A small CTC audio transcriber, trained from scratch.
Training: soap at rate 0.0017, 9100 steps, batches of 256.
Rows from block 11 of a small CTC audio transcriber, named by matrix and row number. Rows with one number within an expert belong to one neuron, the router's apart. Each number is 200 + 30 x the weight over its row's rms, rounded and kept within 0 to 999. All counts start at 0.
Before each expert's rows are labels from the 100 clips, of 14848, where the router gives the expert most weight on average: "loudest band" is the band of the loudest frequency at the time of the peak. Only what is clearly more common there than usual is listed. The data: read English sentences (LibriTTS-R).
# router: router (model.blocks.11.mlp.router.weight, 16x256, trained with AdamW), inputs 172-255
# up: expert up (model.blocks.11.mlp.up, 16x64x256), inputs 172-255
# down: expert down (model.blocks.11.mlp.down, 16x256x64, transposed), outputs 172-255

# expert 15
loudest band: 250 to 500 Hz
router.15,175,204,202,212,231,199,225,199,185,241,188,171,228,125,201,218,216,217,221,205,249,163,195,192,148,188,159,186,179,224,216,167,192,203,267,191,204,213,228,232,230,194,185,189,153,205,210,221,200,222,266,179,140,184,157,185,238,162,225,167,196,221,177,198,154,195,180,231,168,225,151,203,226,178,130,187,181,180,196,170,220,203,207,267
up.0,185,158,186,208,203,199,132,199,176,167,158,252,221,221,225,146,162,201,210,201,226,172,192,176,146,171,156,134,197,174,186,196,174,201,151,207,147,264,175,187,217,182,227,235,171,190,195,185,187,174,216,262,192,175,188,199,185,188,280,149,251,168,164,227,188,247,160,218,205,245,244,147,231,178,171,203,216,193,205,238,191,201,174,203
down.0,238,206,177,210,197,186,195,220,218,196,238,173,181,170,246,189,185,173,215,259,181,217,195,208,183,216,179,234,169,196,173,199,185,170,169,272,210,157,190,138,182,256,213,190,208,159,197,210,162,164,202,162,237,215,271,211,199,191,199,194,188,229,163,176,188,176,220,153,172,211,250,167,186,143,210,208,213,197,195,194,226,200,202,171
up.1,236,204,227,231,215,187,149,186,200,179,249,212,155,178,165,250,207,208,187,198,221,187,249,203,178,201,185,223,186,208,225,222,198,187,123,195,180,171,180,179,239,157,194,178,132,168,187,189,192,179,253,176,221,204,255,213,216,144,214,222,266,122,197,161,183,214,182,211,220,179,184,272,180,184,231,178,227,181,192,196,239,200,203,179
down.1,235,217,218,198,209,150,247,227,197,107,160,187,244,240,182,235,233,200,189,218,208,162,168,220,175,184,219,203,206,204,186,192,233,184,204,187,192,212,121,176,146,228,257,217,211,209,147,253,193,207,206,184,249,162,183,182,222,217,161,227,219,205,216,181,242,182,201,154,189,193,230,189,200,232,197,216,123,205,215,177,192,227,174,177
up.2,200,213,227,233,226,162,164,216,173,209,251,172,197,239,166,196,157,199,199,249,162,165,236,167,228,183,142,195,245,211,234,208,201,216,198,188,243,212,182,179,167,173,183,205,205,169,240,202,251,210,163,117,160,228,155,220,209,227,259,196,144,192,214,225,185,214,185,278,203,199,177,194,190,284,210,262,151,146,182,215,244,188,236,230
down.2,174,232,140,185,175,150,161,177,174,182,244,164,130,238,201,221,214,238,183,272,164,245,192,205,179,198,203,174,215,112,172,227,159,136,187,204,240,202,200,175,230,247,185,224,212,188,188,206,158,150,210,220,162,209,231,204,179,197,158,164,241,211,234,243,272,212,216,205,176,214,174,174,233,212,192,201,245,215,191,178,209,205,189,279
up.3,230,228,184,263,185,234,170,222,202,268,144,210,175,123,208,155,206,169,183,206,175,164,228,205,251,241,210,170,201,258,172,194,235,195,186,202,199,190,162,191,238,219,184,206,177,249,205,188,181,170,228,141,221,211,220,208,207,198,202,241,187,165,242,241,191,225,230,187,206,202,183,186,237,199,163,221,193,192,197,178,167,245,161,225
down.3,175,252,205,207,155,184,187,242,222,223,255,203,217,182,209,221,168,157,197,206,199,203,195,181,219,200,213,219,225,139,214,235,210,180,182,234,184,173,241,184,202,163,158,257,187,160,193,221,170,216,224,188,186,250,235,185,222,177,233,190,210,167,213,199,191,197,177,250,178,226,219,181,230,152,181,253,229,245,214,226,186,205,140,171
up.4,145,154,245,146,232,156,191,223,209,194,143,226,216,230,171,169,255,180,192,212,196,240,263,147,233,185,209,160,216,198,198,225,240,189,139,167,248,156,185,168,221,234,147,180,229,239,139,234,187,203,174,168,180,182,205,218,147,266,178,214,199,226,190,235,164,171,211,201,161,226,189,224,164,226,172,177,203,283,216,223,245,210,194,188
down.4,220,233,214,200,230,161,199,176,183,143,200,145,165,226,203,142,169,149,207,208,168,181,200,156,204,245,230,188,232,187,242,229,205,159,169,161,264,193,210,209,182,241,205,239,230,195,175,179,229,155,180,161,172,213,187,169,183,197,167,201,242,187,278,201,151,175,236,235,179,203,186,228,187,220,272,227,200,179,200,203,234,218,232,180
up.5,225,206,260,223,251,182,208,196,235,196,187,179,223,241,208,249,191,244,174,197,195,220,215,207,166,214,182,181,188,232,122,177,184,225,217,200,221,220,246,162,242,208,191,229,201,154,175,204,194,164,249,143,205,204,220,156,210,194,216,163,221,157,190,199,256,138,192,138,234,219,110,185,178,165,185,230,177,209,208,161,190,194,211,157
down.5,173,185,177,185,173,248,211,168,255,215,217,223,230,247,234,255,225,219,179,162,225,203,196,294,159,190,201,226,203,219,214,168,195,189,224,207,251,167,189,210,121,207,188,211,176,202,195,223,221,180,213,163,249,268,225,177,171,248,223,223,183,233,200,186,165,250,167,197,180,191,193,207,216,190,214,214,231,205,178,188,229,156,204,206
up.6,173,180,190,186,210,258,222,191,164,188,140,191,198,184,227,190,235,172,137,218,214,268,199,187,242,232,216,180,242,180,174,190,229,196,179,264,237,167,201,166,187,253,148,196,171,221,210,175,195,192,201,238,202,164,206,159,181,284,233,239,229,207,237,175,205,210,159,196,178,210,227,175,188,230,191,209,184,206,178,195,207,223,189,222
down.6,208,197,230,173,195,212,202,194,185,205,155,196,176,218,163,213,190,210,229,163,215,225,197,178,215,206,181,191,248,217,139,176,233,163,189,197,169,199,168,206,190,197,189,193,234,200,239,216,235,231,176,162,169,228,211,148,177,146,166,188,179,186,205,171,203,217,187,151,156,229,207,161,183,225,206,286,167,201,201,244,188,172,188,213
up.7,208,216,145,209,218,248,170,145,142,232,150,195,218,228,214,229,226,211,186,209,191,224,191,265,217,208,186,166,199,204,177,196,181,208,242,180,199,207,171,201,214,187,167,229,215,230,196,240,197,188,260,241,200,237,182,183,198,185,180,140,169,161,219,145,251,154,199,239,194,201,211,267,153,201,146,190,199,167,201,205,217,276,203,165
down.7,202,222,256,221,204,218,236,151,220,252,226,211,204,219,201,251,178,170,208,247,233,234,166,171,206,170,196,179,195,202,227,218,206,171,195,157,227,213,244,208,177,186,167,152,144,182,211,252,182,191,212,234,200,221,218,199,178,164,215,175,209,251,198,202,190,247,228,197,189,163,271,223,200,214,199,199,177,259,232,222,242,216,176,163
up.8,189,190,241,205,223,206,224,196,253,168,228,185,209,266,210,208,220,193,194,180,231,206,194,212,181,156,147,193,211,245,242,249,186,194,205,241,192,184,167,183,194,217,188,180,206,228,226,193,250,190,157,210,197,190,179,172,171,201,179,133,203,232,252,200,213,171,175,162,145,142,122,251,257,195,136,173,196,211,184,252,185,240,142,188
down.8,172,187,174,161,282,187,158,204,194,180,177,231,237,235,260,178,230,163,221,158,170,197,173,241,226,212,254,232,214,187,168,261,204,226,200,184,226,201,203,226,230,215,198,175,259,162,118,185,234,233,205,182,168,236,190,189,216,214,202,224,168,202,179,154,217,195,164,227,208,231,228,226,184,181,259,208,215,232,235,209,181,210,241,159

# expert 4
loudest band: 250 to 500 Hz
router.4,182,261,184,155,151,199,250,203,191,211,253,158,194,157,211,199,215,201,198,204,214,220,258,147,187,240,183,266,187,189,142,208,189,205,263,196,215,222,192,239,176,133,209,189,196,185,206,198,260,257,202,161,163,266,228,231,169,192,206,234,191,220,206,212,207,195,219,228,213,183,152,137,181,172,187,148,246,146,227,234,246,207,219,192
up.0,194,264,219,131,205,196,171,233,236,174,213,137,145,168,248,232,215,218,134,237,211,186,175,162,187,238,155,208,222,209,201,190,226,172,221,183,281,240,221,211,200,122,204,205,166,189,179,254,183,156,151,160,207,244,205,162,230,193,211,191,284,190,183,217,226,186,201,207,178,202,243,226,251,166,194,201,160,151,171,236,116,178,253,156
down.0,174,185,133,132,194,220,196,180,227,177,213,156,109,150,122,178,171,209,213,211,185,185,215,171,148,158,225,233,210,233,180,135,216,233,192,181,227,185,211,150,196,177,160,233,223,178,139,183,226,191,191,165,209,202,220,197,218,228,195,156,157,180,205,183,204,235,168,264,248,181,165,201,203,166,213,206,197,250,205,242,229,198,225,131
up.1,162,195,217,200,222,186,190,160,207,192,210,217,228,139,243,249,168,152,188,197,196,242,159,174,202,130,201,184,184,189,227,254,234,199,169,157,158,212,183,251,213,177,234,230,167,234,145,172,208,153,185,170,180,230,204,210,173,209,199,222,159,268,227,249,137,155,205,195,203,215,208,164,166,143,235,206,210,222,216,203,204,181,147,192
down.1,219,202,227,194,195,160,199,208,203,201,179,286,179,203,207,204,206,170,156,201,170,199,231,246,220,215,255,201,243,213,206,217,176,175,164,221,229,211,182,275,183,169,229,223,228,174,173,244,207,251,186,149,174,228,239,220,214,204,225,170,206,181,242,181,214,219,154,239,186,209,161,163,213,229,202,223,200,213,112,197,165,182,225,225
up.2,214,212,273,231,183,228,177,172,155,223,185,153,198,226,190,171,194,234,258,231,253,201,155,198,148,220,227,229,208,205,216,136,200,144,245,235,230,135,216,200,220,181,191,265,175,172,198,189,185,215,135,210,238,248,235,169,224,219,210,212,120,205,250,185,192,207,210,179,198,261,169,212,214,163,155,160,245,197,240,240,192,210,216,198
down.2,199,205,254,155,211,190,247,177,183,183,191,186,233,226,170,190,217,185,190,223,164,209,200,138,166,227,213,175,228,196,208,218,208,204,196,123,236,194,205,210,184,159,206,260,171,220,179,217,259,212,205,172,176,159,189,169,160,241,156,243,185,252,229,181,174,164,154,176,211,182,208,219,237,190,196,219,172,167,231,271,188,219,195,214
up.3,220,165,231,174,210,197,215,171,159,190,192,195,241,189,164,201,183,201,193,236,191,162,233,214,159,226,233,210,159,188,146,163,232,205,187,227,202,168,233,191,169,173,185,175,209,219,252,207,238,166,213,222,170,212,229,200,152,123,196,130,153,179,199,214,244,238,237,224,168,228,193,194,161,184,229,255,196,191,183,196,187,210,249,242
down.3,279,195,152,197,209,218,139,198,187,149,192,202,195,223,176,221,227,241,199,230,158,236,194,180,204,188,160,218,244,194,199,182,193,169,178,211,198,146,197,223,205,209,197,241,184,204,199,223,213,157,177,212,182,209,181,213,264,175,201,246,188,274,233,179,225,180,280,186,156,202,176,192,183,189,243,157,167,215,228,188,170,162,210,224
up.4,140,200,189,209,219,179,181,114,171,218,218,204,197,157,172,247,146,220,255,201,159,158,228,204,147,222,245,237,194,212,253,175,209,146,177,240,251,270,211,194,202,194,217,168,162,208,188,205,196,222,234,242,197,213,192,182,192,244,190,265,265,192,179,176,210,173,176,211,235,227,177,186,209,192,185,177,245,156,231,205,193,214,222,179
down.4,273,233,193,181,166,243,178,260,187,165,136,230,276,166,177,251,176,202,175,146,174,193,179,175,194,214,165,189,179,203,174,173,234,181,189,175,161,214,172,262,156,175,210,164,234,228,177,270,201,189,203,176,150,218,220,218,219,200,190,238,192,241,213,196,154,180,199,182,222,201,198,157,193,227,241,198,139,227,157,251,168,210,194,204
up.5,172,151,193,204,185,216,253,191,202,171,197,207,176,246,196,232,230,187,172,210,249,165,146,202,176,222,186,215,140,238,225,158,187,200,206,175,241,229,188,262,193,176,267,222,225,217,188,179,216,180,177,166,195,272,191,208,215,256,205,279,192,232,167,186,198,162,212,178,174,153,190,194,174,150,193,200,226,199,178,171,206,239,223,213
down.5,129,173,153,204,190,241,221,191,222,190,202,208,229,267,204,235,184,223,198,209,179,217,133,127,179,197,235,212,159,192,197,202,186,256,123,188,252,238,214,200,212,202,216,164,138,156,138,206,230,190,200,152,247,142,179,229,162,186,163,131,220,248,199,236,203,247,196,204,199,249,232,193,189,186,222,220,174,234,230,209,165,197,126,187
up.6,186,195,158,188,142,234,209,219,171,159,226,221,197,207,260,307,192,155,189,202,183,218,222,180,206,236,225,211,148,231,185,211,226,220,186,219,197,174,206,177,238,239,185,174,218,182,207,227,217,250,216,139,247,224,267,189,196,233,196,199,170,217,223,200,200,215,227,182,144,189,180,242,227,175,221,265,254,182,272,199,216,195,186,165
down.6,199,220,191,137,231,241,206,192,199,148,199,252,191,189,173,170,194,233,214,162,147,163,226,166,211,185,243,189,198,216,194,187,197,242,212,195,234,131,229,148,167,153,268,176,179,264,187,206,193,167,150,200,185,224,235,176,223,170,203,204,236,196,233,169,205,171,185,181,216,201,236,205,243,214,215,229,159,210,178,275,166,254,181,235
up.7,206,197,204,187,235,153,169,244,184,179,207,222,200,191,158,163,163,197,136,197,259,161,200,185,225,218,271,227,172,221,173,186,145,208,206,199,191,243,197,155,209,240,172,226,211,191,245,287,198,234,166,214,218,222,228,184,149,147,264,206,239,186,225,237,170,209,230,148,174,180,218,230,210,199,207,185,182,214,208,207,193,225,222,200
down.7,173,167,171,211,199,206,223,228,234,143,191,163,230,227,196,266,219,186,182,132,197,201,183,203,231,166,170,269,179,158,176,223,225,257,219,213,200,203,207,226,179,207,183,243,244,234,187,166,201,189,204,221,236,224,217,152,203,176,222,216,204,200,157,199,248,189,263,199,246,232,169,270,247,186,200,192,211,184,189,173,185,166,222,223
up.8,213,178,170,227,193,224,195,192,218,192,212,170,201,216,233,204,198,236,184,194,177,192,139,215,225,200,201,201,191,228,214,155,175,202,147,172,282,205,191,231,194,155,141,163,183,182,233,208,239,219,151,150,249,266,244,175,200,211,235,178,150,204,168,233,265,213,232,177,199,209,233,193,189,223,223,260,219,148,134,224,170,237,178,172
down.8,201,177,224,212,219,206,201,232,197,222,261,218,239,239,213,157,210,187,179,194,192,203,178,154,194,246,214,156,235,224,243,151,192,146,175,214,226,188,181,251,183,251,243,238,168,201,205,167,187,225,259,193,237,218,226,182,215,229,233,217,199,238,213,192,149,153,222,159,195,180,217,161,194,197,128,204,213,214,261,247,136,216,210,164

# expert 10
loudest band: 500 to 1000 Hz
router.10,173,210,213,173,201,167,181,175,185,228,224,188,240,227,238,219,202,196,189,194,185,275,226,179,183,221,161,217,209,219,238,213,212,258,204,222,256,236,184,202,243,192,144,184,224,200,195,225,235,272,175,173,229,217,121,225,226,163,179,167,201,167,221,220,212,197,209,208,170,177,195,216,136,173,205,232,161,177,229,214,167,214,207,207
up.9,229,214,195,217,173,197,253,211,216,274,227,188,217,242,180,170,204,209,186,185,138,183,168,186,187,157,279,198,225,226,199,254,184,214,199,257,204,256,158,205,171,202,147,226,201,256,227,191,217,149,190,212,220,208,159,151,242,174,192,223,157,142,213,270,174,243,229,186,176,197,221,187,164,177,211,241,202,227,182,231,222,190,153,186
down.9,229,199,160,164,224,192,169,190,166,219,192,220,188,223,164,193,245,156,240,241,222,196,249,180,230,253,249,177,217,191,195,227,183,168,174,181,213,229,187,170,172,169,208,210,172,225,247,212,212,189,182,215,245,221,244,193,206,215,219,235,282,151,181,196,223,218,167,186,197,141,150,221,166,249,185,202,177,176,148,222,226,206,156,232
up.10,208,210,221,233,230,157,161,203,232,114,243,237,194,153,215,270,176,200,201,238,181,184,220,200,179,245,203,154,147,185,172,217,227,163,212,197,169,137,221,220,175,235,207,175,146,227,166,236,216,205,219,244,163,232,248,225,228,187,191,168,184,199,232,167,203,208,260,166,162,199,218,277,241,158,182,127,203,190,213,212,182,190,207,126
down.10,207,178,233,157,229,231,189,202,157,210,166,139,227,162,229,175,191,204,236,217,230,158,237,190,150,226,198,172,167,200,230,200,213,199,230,233,192,186,177,223,221,145,204,217,242,205,266,160,183,214,207,185,233,182,222,197,189,206,209,195,237,186,185,221,193,163,217,167,157,169,231,203,228,207,225,225,199,167,199,176,183,199,248,214
up.11,172,224,210,164,145,179,200,196,160,209,190,238,237,180,201,152,234,183,210,246,183,193,184,227,253,249,232,224,182,191,216,196,243,234,182,175,222,193,241,217,221,205,159,227,196,219,209,199,200,204,230,229,272,201,189,196,183,215,213,194,200,238,145,185,184,193,206,216,230,208,257,175,249,175,233,173,222,197,203,198,146,205,151,208
down.11,215,250,206,154,228,184,231,150,174,173,202,206,268,208,161,217,158,226,158,194,221,242,222,216,218,186,161,229,182,170,240,287,156,242,215,195,186,201,240,194,194,225,223,167,195,158,139,197,154,169,217,265,185,246,171,182,160,238,283,160,163,189,238,230,233,220,226,208,153,185,227,173,176,215,233,209,186,200,165,217,207,214,198,226
up.12,189,197,217,256,205,134,166,193,195,222,225,209,206,147,239,189,243,143,177,174,220,213,152,207,177,214,224,200,241,192,251,216,196,255,228,279,197,206,172,158,196,191,199,162,258,200,205,176,153,125,195,250,256,285,185,188,254,209,181,185,220,250,166,197,201,169,212,180,148,213,189,217,216,179,270,228,214,183,238,155,182,231,154,163
down.12,208,181,221,175,209,196,266,231,210,209,177,224,184,214,234,180,226,263,178,145,199,182,201,209,129,212,237,202,264,175,183,175,172,209,196,188,187,196,227,177,198,224,222,152,212,211,230,178,215,234,206,209,186,171,215,141,202,224,161,216,163,194,255,231,179,207,228,241,151,216,171,195,184,214,193,156,194,174,193,220,141,242,219,218
up.13,195,158,203,206,202,206,215,207,157,219,183,168,236,226,183,162,195,206,194,175,201,250,214,152,210,190,243,255,217,233,203,219,241,181,209,240,208,183,213,195,206,195,264,223,104,164,186,218,186,202,154,207,195,176,202,183,169,221,162,186,198,205,196,217,223,179,126,175,185,235,268,228,168,179,213,216,162,213,202,213,223,206,235,118
down.13,220,165,278,227,258,193,203,230,142,223,216,202,196,252,173,208,200,175,221,212,222,212,165,143,172,187,192,169,228,189,185,190,177,196,179,220,183,179,214,179,220,264,210,254,234,235,212,211,234,200,181,175,209,193,189,204,177,220,147,226,187,201,198,202,187,213,252,182,185,176,201,176,146,161,178,227,172,175,231,212,143,195,210,161
up.14,209,190,196,227,240,218,209,199,200,217,151,211,218,206,184,209,201,207,169,225,191,162,199,240,232,241,227,165,200,188,182,245,173,161,181,249,122,209,204,214,220,245,187,153,179,202,176,184,219,180,230,213,182,176,200,229,243,222,198,138,244,265,164,204,179,235,215,154,163,205,219,222,197,181,219,219,195,237,241,189,202,200,201,226
down.14,230,209,182,138,239,197,203,198,216,175,156,231,224,240,240,168,196,253,191,185,213,209,257,254,171,197,209,178,168,156,195,267,254,129,191,190,133,220,179,148,139,189,220,202,210,190,214,200,177,236,181,162,149,182,254,191,229,184,221,201,215,146,236,179,161,179,201,233,182,235,208,181,195,191,181,215,199,198,196,242,203,225,209,248
up.15,188,210,165,202,233,161,192,164,242,222,183,165,226,212,222,235,182,170,198,210,185,243,239,180,155,213,259,202,133,204,299,186,182,244,177,172,218,180,177,198,208,229,240,225,229,184,182,202,249,211,176,172,195,223,228,216,201,273,154,221,158,214,203,247,213,193,230,194,216,210,195,213,206,171,173,132,134,220,233,219,185,179,192,180
down.15,172,219,199,255,167,248,202,285,148,208,121,196,214,195,195,206,221,222,225,198,206,185,123,221,213,198,223,233,205,163,273,201,170,195,217,185,188,161,187,213,188,165,178,198,179,224,178,189,180,216,226,160,233,223,221,215,232,187,186,210,188,201,125,230,233,210,264,226,184,161,172,211,227,158,208,192,190,229,153,209,162,168,195,213
up.16,197,169,240,246,188,193,172,136,194,158,188,201,145,224,196,215,170,179,229,164,202,230,206,193,166,175,200,146,181,240,194,205,227,233,187,182,214,217,183,188,166,188,181,211,241,211,178,193,217,181,128,163,244,204,238,147,183,207,238,218,179,209,211,201,139,224,217,156,206,173,195,166,222,232,220,230,215,167,168,183,191,128,178,214
down.16,206,268,211,197,183,207,175,220,185,161,207,202,231,151,164,200,183,271,220,137,227,217,129,298,203,204,152,205,216,204,168,162,231,219,183,244,148,226,202,211,215,216,246,211,241,208,199,252,223,182,151,281,181,173,192,170,203,171,182,151,193,183,143,221,214,165,222,181,177,219,197,241,227,223,178,260,226,202,186,200,178,248,194,206
up.17,170,166,214,178,186,216,235,200,82,246,226,263,225,175,163,154,171,191,160,180,180,195,188,168,157,162,212,222,172,194,195,172,189,248,222,203,165,183,189,215,235,196,208,245,163,207,183,190,230,204,192,203,213,223,206,241,160,180,218,164,233,131,237,218,203,168,149,189,182,254,207,163,158,197,241,218,201,186,209,228,233,221,240,243
down.17,230,148,152,181,244,183,194,172,268,253,259,166,161,162,171,229,206,224,251,183,232,196,222,154,182,175,240,191,207,215,236,203,193,183,195,219,204,215,204,208,206,137,211,201,200,209,151,191,194,204,203,231,216,163,217,214,230,158,159,203,186,238,242,189,217,227,193,173,180,193,134,175,179,164,208,231,224,161,212,193,182,215,246,170

# expert 12
loudest band: 250 to 500 Hz
router.12,200,245,222,211,232,218,139,232,186,184,229,201,170,278,151,213,223,186,215,210,172,199,243,207,165,181,168,180,167,226,282,187,235,193,162,215,251,202,201,174,188,186,208,229,174,165,184,164,177,187,172,254,238,153,183,173,211,207,173,208,235,250,172,171,222,184,183,172,218,223,159,189,161,178,190,221,221,199,184,205,239,162,192,254
up.9,234,220,176,189,176,187,176,230,207,180,140,211,191,223,154,161,201,194,179,171,226,204,229,179,191,234,202,194,182,174,245,175,187,200,250,173,198,198,193,202,198,235,216,222,224,227,244,223,216,208,174,153,265,179,154,160,137,228,160,170,131,209,255,180,237,219,266,173,226,197,118,198,199,172,191,165,210,235,191,173,159,183,259,242
down.9,181,238,151,177,193,168,200,147,186,189,220,183,225,183,254,184,222,179,250,182,175,272,175,221,217,130,189,205,258,185,177,201,191,190,190,168,197,184,192,182,236,258,205,217,216,198,222,195,231,144,174,166,192,200,179,229,249,216,215,215,226,151,181,185,255,210,179,200,204,179,162,149,143,239,271,228,163,257,237,176,220,182,254,178
up.10,209,183,208,230,229,232,242,214,177,161,224,204,163,140,214,181,161,231,159,172,199,123,210,225,178,235,178,217,195,189,227,205,225,238,163,158,202,203,210,208,218,176,249,163,166,229,197,236,151,205,155,222,168,205,219,210,246,161,162,227,280,170,252,163,184,199,175,171,215,222,183,228,165,192,230,204,253,202,187,249,208,232,210,160
down.10,150,204,237,170,175,199,149,248,198,184,216,177,194,170,158,144,194,197,152,212,170,145,242,199,169,237,243,175,201,229,150,216,219,181,217,265,217,183,161,268,186,216,193,162,200,221,226,204,154,202,188,220,224,182,234,262,187,220,197,164,167,270,148,186,227,150,183,210,197,183,217,193,146,238,252,228,202,198,192,196,216,240,171,182
up.11,208,186,168,195,219,189,254,187,217,172,149,270,166,201,192,186,214,226,197,187,244,220,235,209,198,194,176,206,223,214,225,200,234,203,195,204,198,245,216,225,185,183,205,203,222,173,223,221,185,237,176,187,240,182,185,179,188,233,213,249,203,178,214,158,152,164,193,137,201,198,209,211,181,179,188,209,245,154,206,221,190,191,211,213
down.11,210,226,214,189,236,188,219,165,210,195,259,193,207,227,179,133,198,186,166,205,269,219,190,241,178,218,247,221,215,240,200,203,189,175,183,217,164,217,231,202,203,213,178,155,234,231,253,173,218,200,236,190,165,171,226,184,224,182,207,259,189,215,164,188,162,221,223,197,196,224,258,154,190,208,215,161,177,183,215,212,150,171,225,173
up.12,211,225,226,198,210,212,225,184,208,220,170,199,248,256,188,187,227,201,172,197,194,207,242,178,196,191,193,193,159,253,219,240,187,204,161,155,190,201,212,210,234,208,222,217,163,186,217,177,214,152,213,251,244,160,198,201,198,224,222,200,165,204,243,175,177,199,236,187,196,213,149,175,238,218,241,190,195,171,198,167,143,176,218,221
down.12,217,218,199,225,201,186,190,170,220,164,201,175,177,226,136,208,179,193,232,152,215,212,176,195,185,213,219,219,213,209,209,177,217,219,191,164,210,218,199,196,156,194,222,173,278,172,208,169,198,141,205,218,217,214,193,187,151,195,207,227,216,252,149,229,159,220,254,166,193,165,154,238,228,161,217,142,146,262,222,192,175,211,200,200
up.13,173,184,221,179,194,221,223,214,222,149,158,182,154,223,190,183,169,209,184,219,190,161,203,225,242,198,223,208,210,224,233,241,204,119,176,196,94,220,215,209,152,243,207,246,203,182,180,230,201,181,238,219,242,216,205,207,213,203,232,210,172,193,240,227,100,256,208,169,168,238,169,168,205,228,217,184,195,172,194,183,234,132,196,251
down.13,182,256,162,132,164,242,178,170,187,180,216,192,194,190,210,215,191,238,211,255,203,204,277,216,220,237,210,191,235,208,171,261,155,216,198,214,198,205,225,185,248,221,170,204,194,167,147,187,225,230,222,239,210,207,181,181,180,160,191,220,204,229,182,175,126,278,190,235,198,188,196,188,182,188,225,163,182,165,173,236,157,227,172,242
up.14,176,144,267,205,216,229,278,179,141,199,170,178,198,167,236,215,184,186,206,195,225,184,138,188,177,190,208,175,168,195,208,194,194,196,163,196,157,218,238,194,224,179,181,227,169,234,194,180,203,184,214,226,265,238,251,183,187,210,195,206,254,201,191,166,207,200,237,182,202,213,197,192,208,164,171,176,204,207,233,219,171,164,216,218
down.14,158,223,119,188,185,179,258,238,238,193,235,273,190,163,185,229,206,168,230,233,207,189,231,226,145,193,198,203,213,191,206,199,220,206,231,198,194,229,193,156,194,188,216,192,182,184,182,225,170,213,266,194,200,200,185,186,176,221,132,184,223,232,205,189,182,211,233,187,256,197,211,173,187,204,168,184,222,205,185,203,208,214,235,184
up.15,238,187,204,204,176,165,188,226,215,226,193,237,180,209,223,130,160,177,173,206,184,243,224,198,207,201,192,188,187,210,190,213,205,197,141,208,277,218,224,167,177,242,190,200,214,145,174,220,189,198,94,197,174,171,186,257,160,243,194,233,267,204,221,185,216,218,182,201,208,206,175,143,213,180,214,231,179,204,217,207,183,205,282,244
down.15,193,235,194,213,227,137,192,219,187,189,216,214,181,195,184,214,159,183,225,191,180,251,217,205,231,182,234,198,234,198,222,215,238,225,226,270,218,159,160,215,241,185,217,184,199,130,187,185,225,227,189,204,211,215,221,211,244,219,206,181,221,174,213,158,229,205,165,231,196,232,231,214,185,197,185,218,185,180,205,224,236,213,211,196
up.16,205,178,190,169,260,209,164,204,178,216,220,248,206,221,131,221,218,216,211,194,147,186,198,174,181,203,204,235,214,191,223,180,188,182,247,155,179,207,181,250,176,135,214,168,247,195,181,188,215,196,184,270,203,168,140,208,240,191,192,207,200,264,213,229,183,137,183,194,266,238,226,211,211,224,169,236,181,169,135,215,210,237,184,156
down.16,212,139,194,201,231,215,209,235,204,172,192,202,172,193,215,186,205,156,210,249,208,185,225,196,157,260,181,172,216,232,204,224,182,227,201,213,184,229,214,180,213,201,181,168,144,171,182,186,174,240,173,217,188,177,130,205,199,177,219,214,224,157,129,221,197,227,212,165,199,210,226,220,212,203,240,250,199,165,210,186,161,221,245,174
up.17,165,241,211,168,200,220,174,220,210,189,169,185,167,240,219,209,153,176,223,214,205,217,259,187,197,221,186,217,245,206,253,182,181,212,191,198,188,231,243,241,171,174,184,174,216,177,217,195,224,212,160,226,230,141,209,233,205,228,253,217,186,174,227,256,175,147,155,191,197,206,198,187,172,211,222,244,110,187,180,205,206,174,248,195
down.17,212,177,202,221,243,217,198,162,194,116,211,159,142,227,137,267,247,196,183,158,236,188,182,236,198,212,223,167,210,226,202,286,224,226,140,160,210,209,205,218,192,210,171,156,223,220,177,243,200,221,244,201,167,226,178,142,185,196,202,224,192,174,233,210,181,212,208,163,202,146,168,163,204,235,166,221,232,250,170,184,190,180,179,196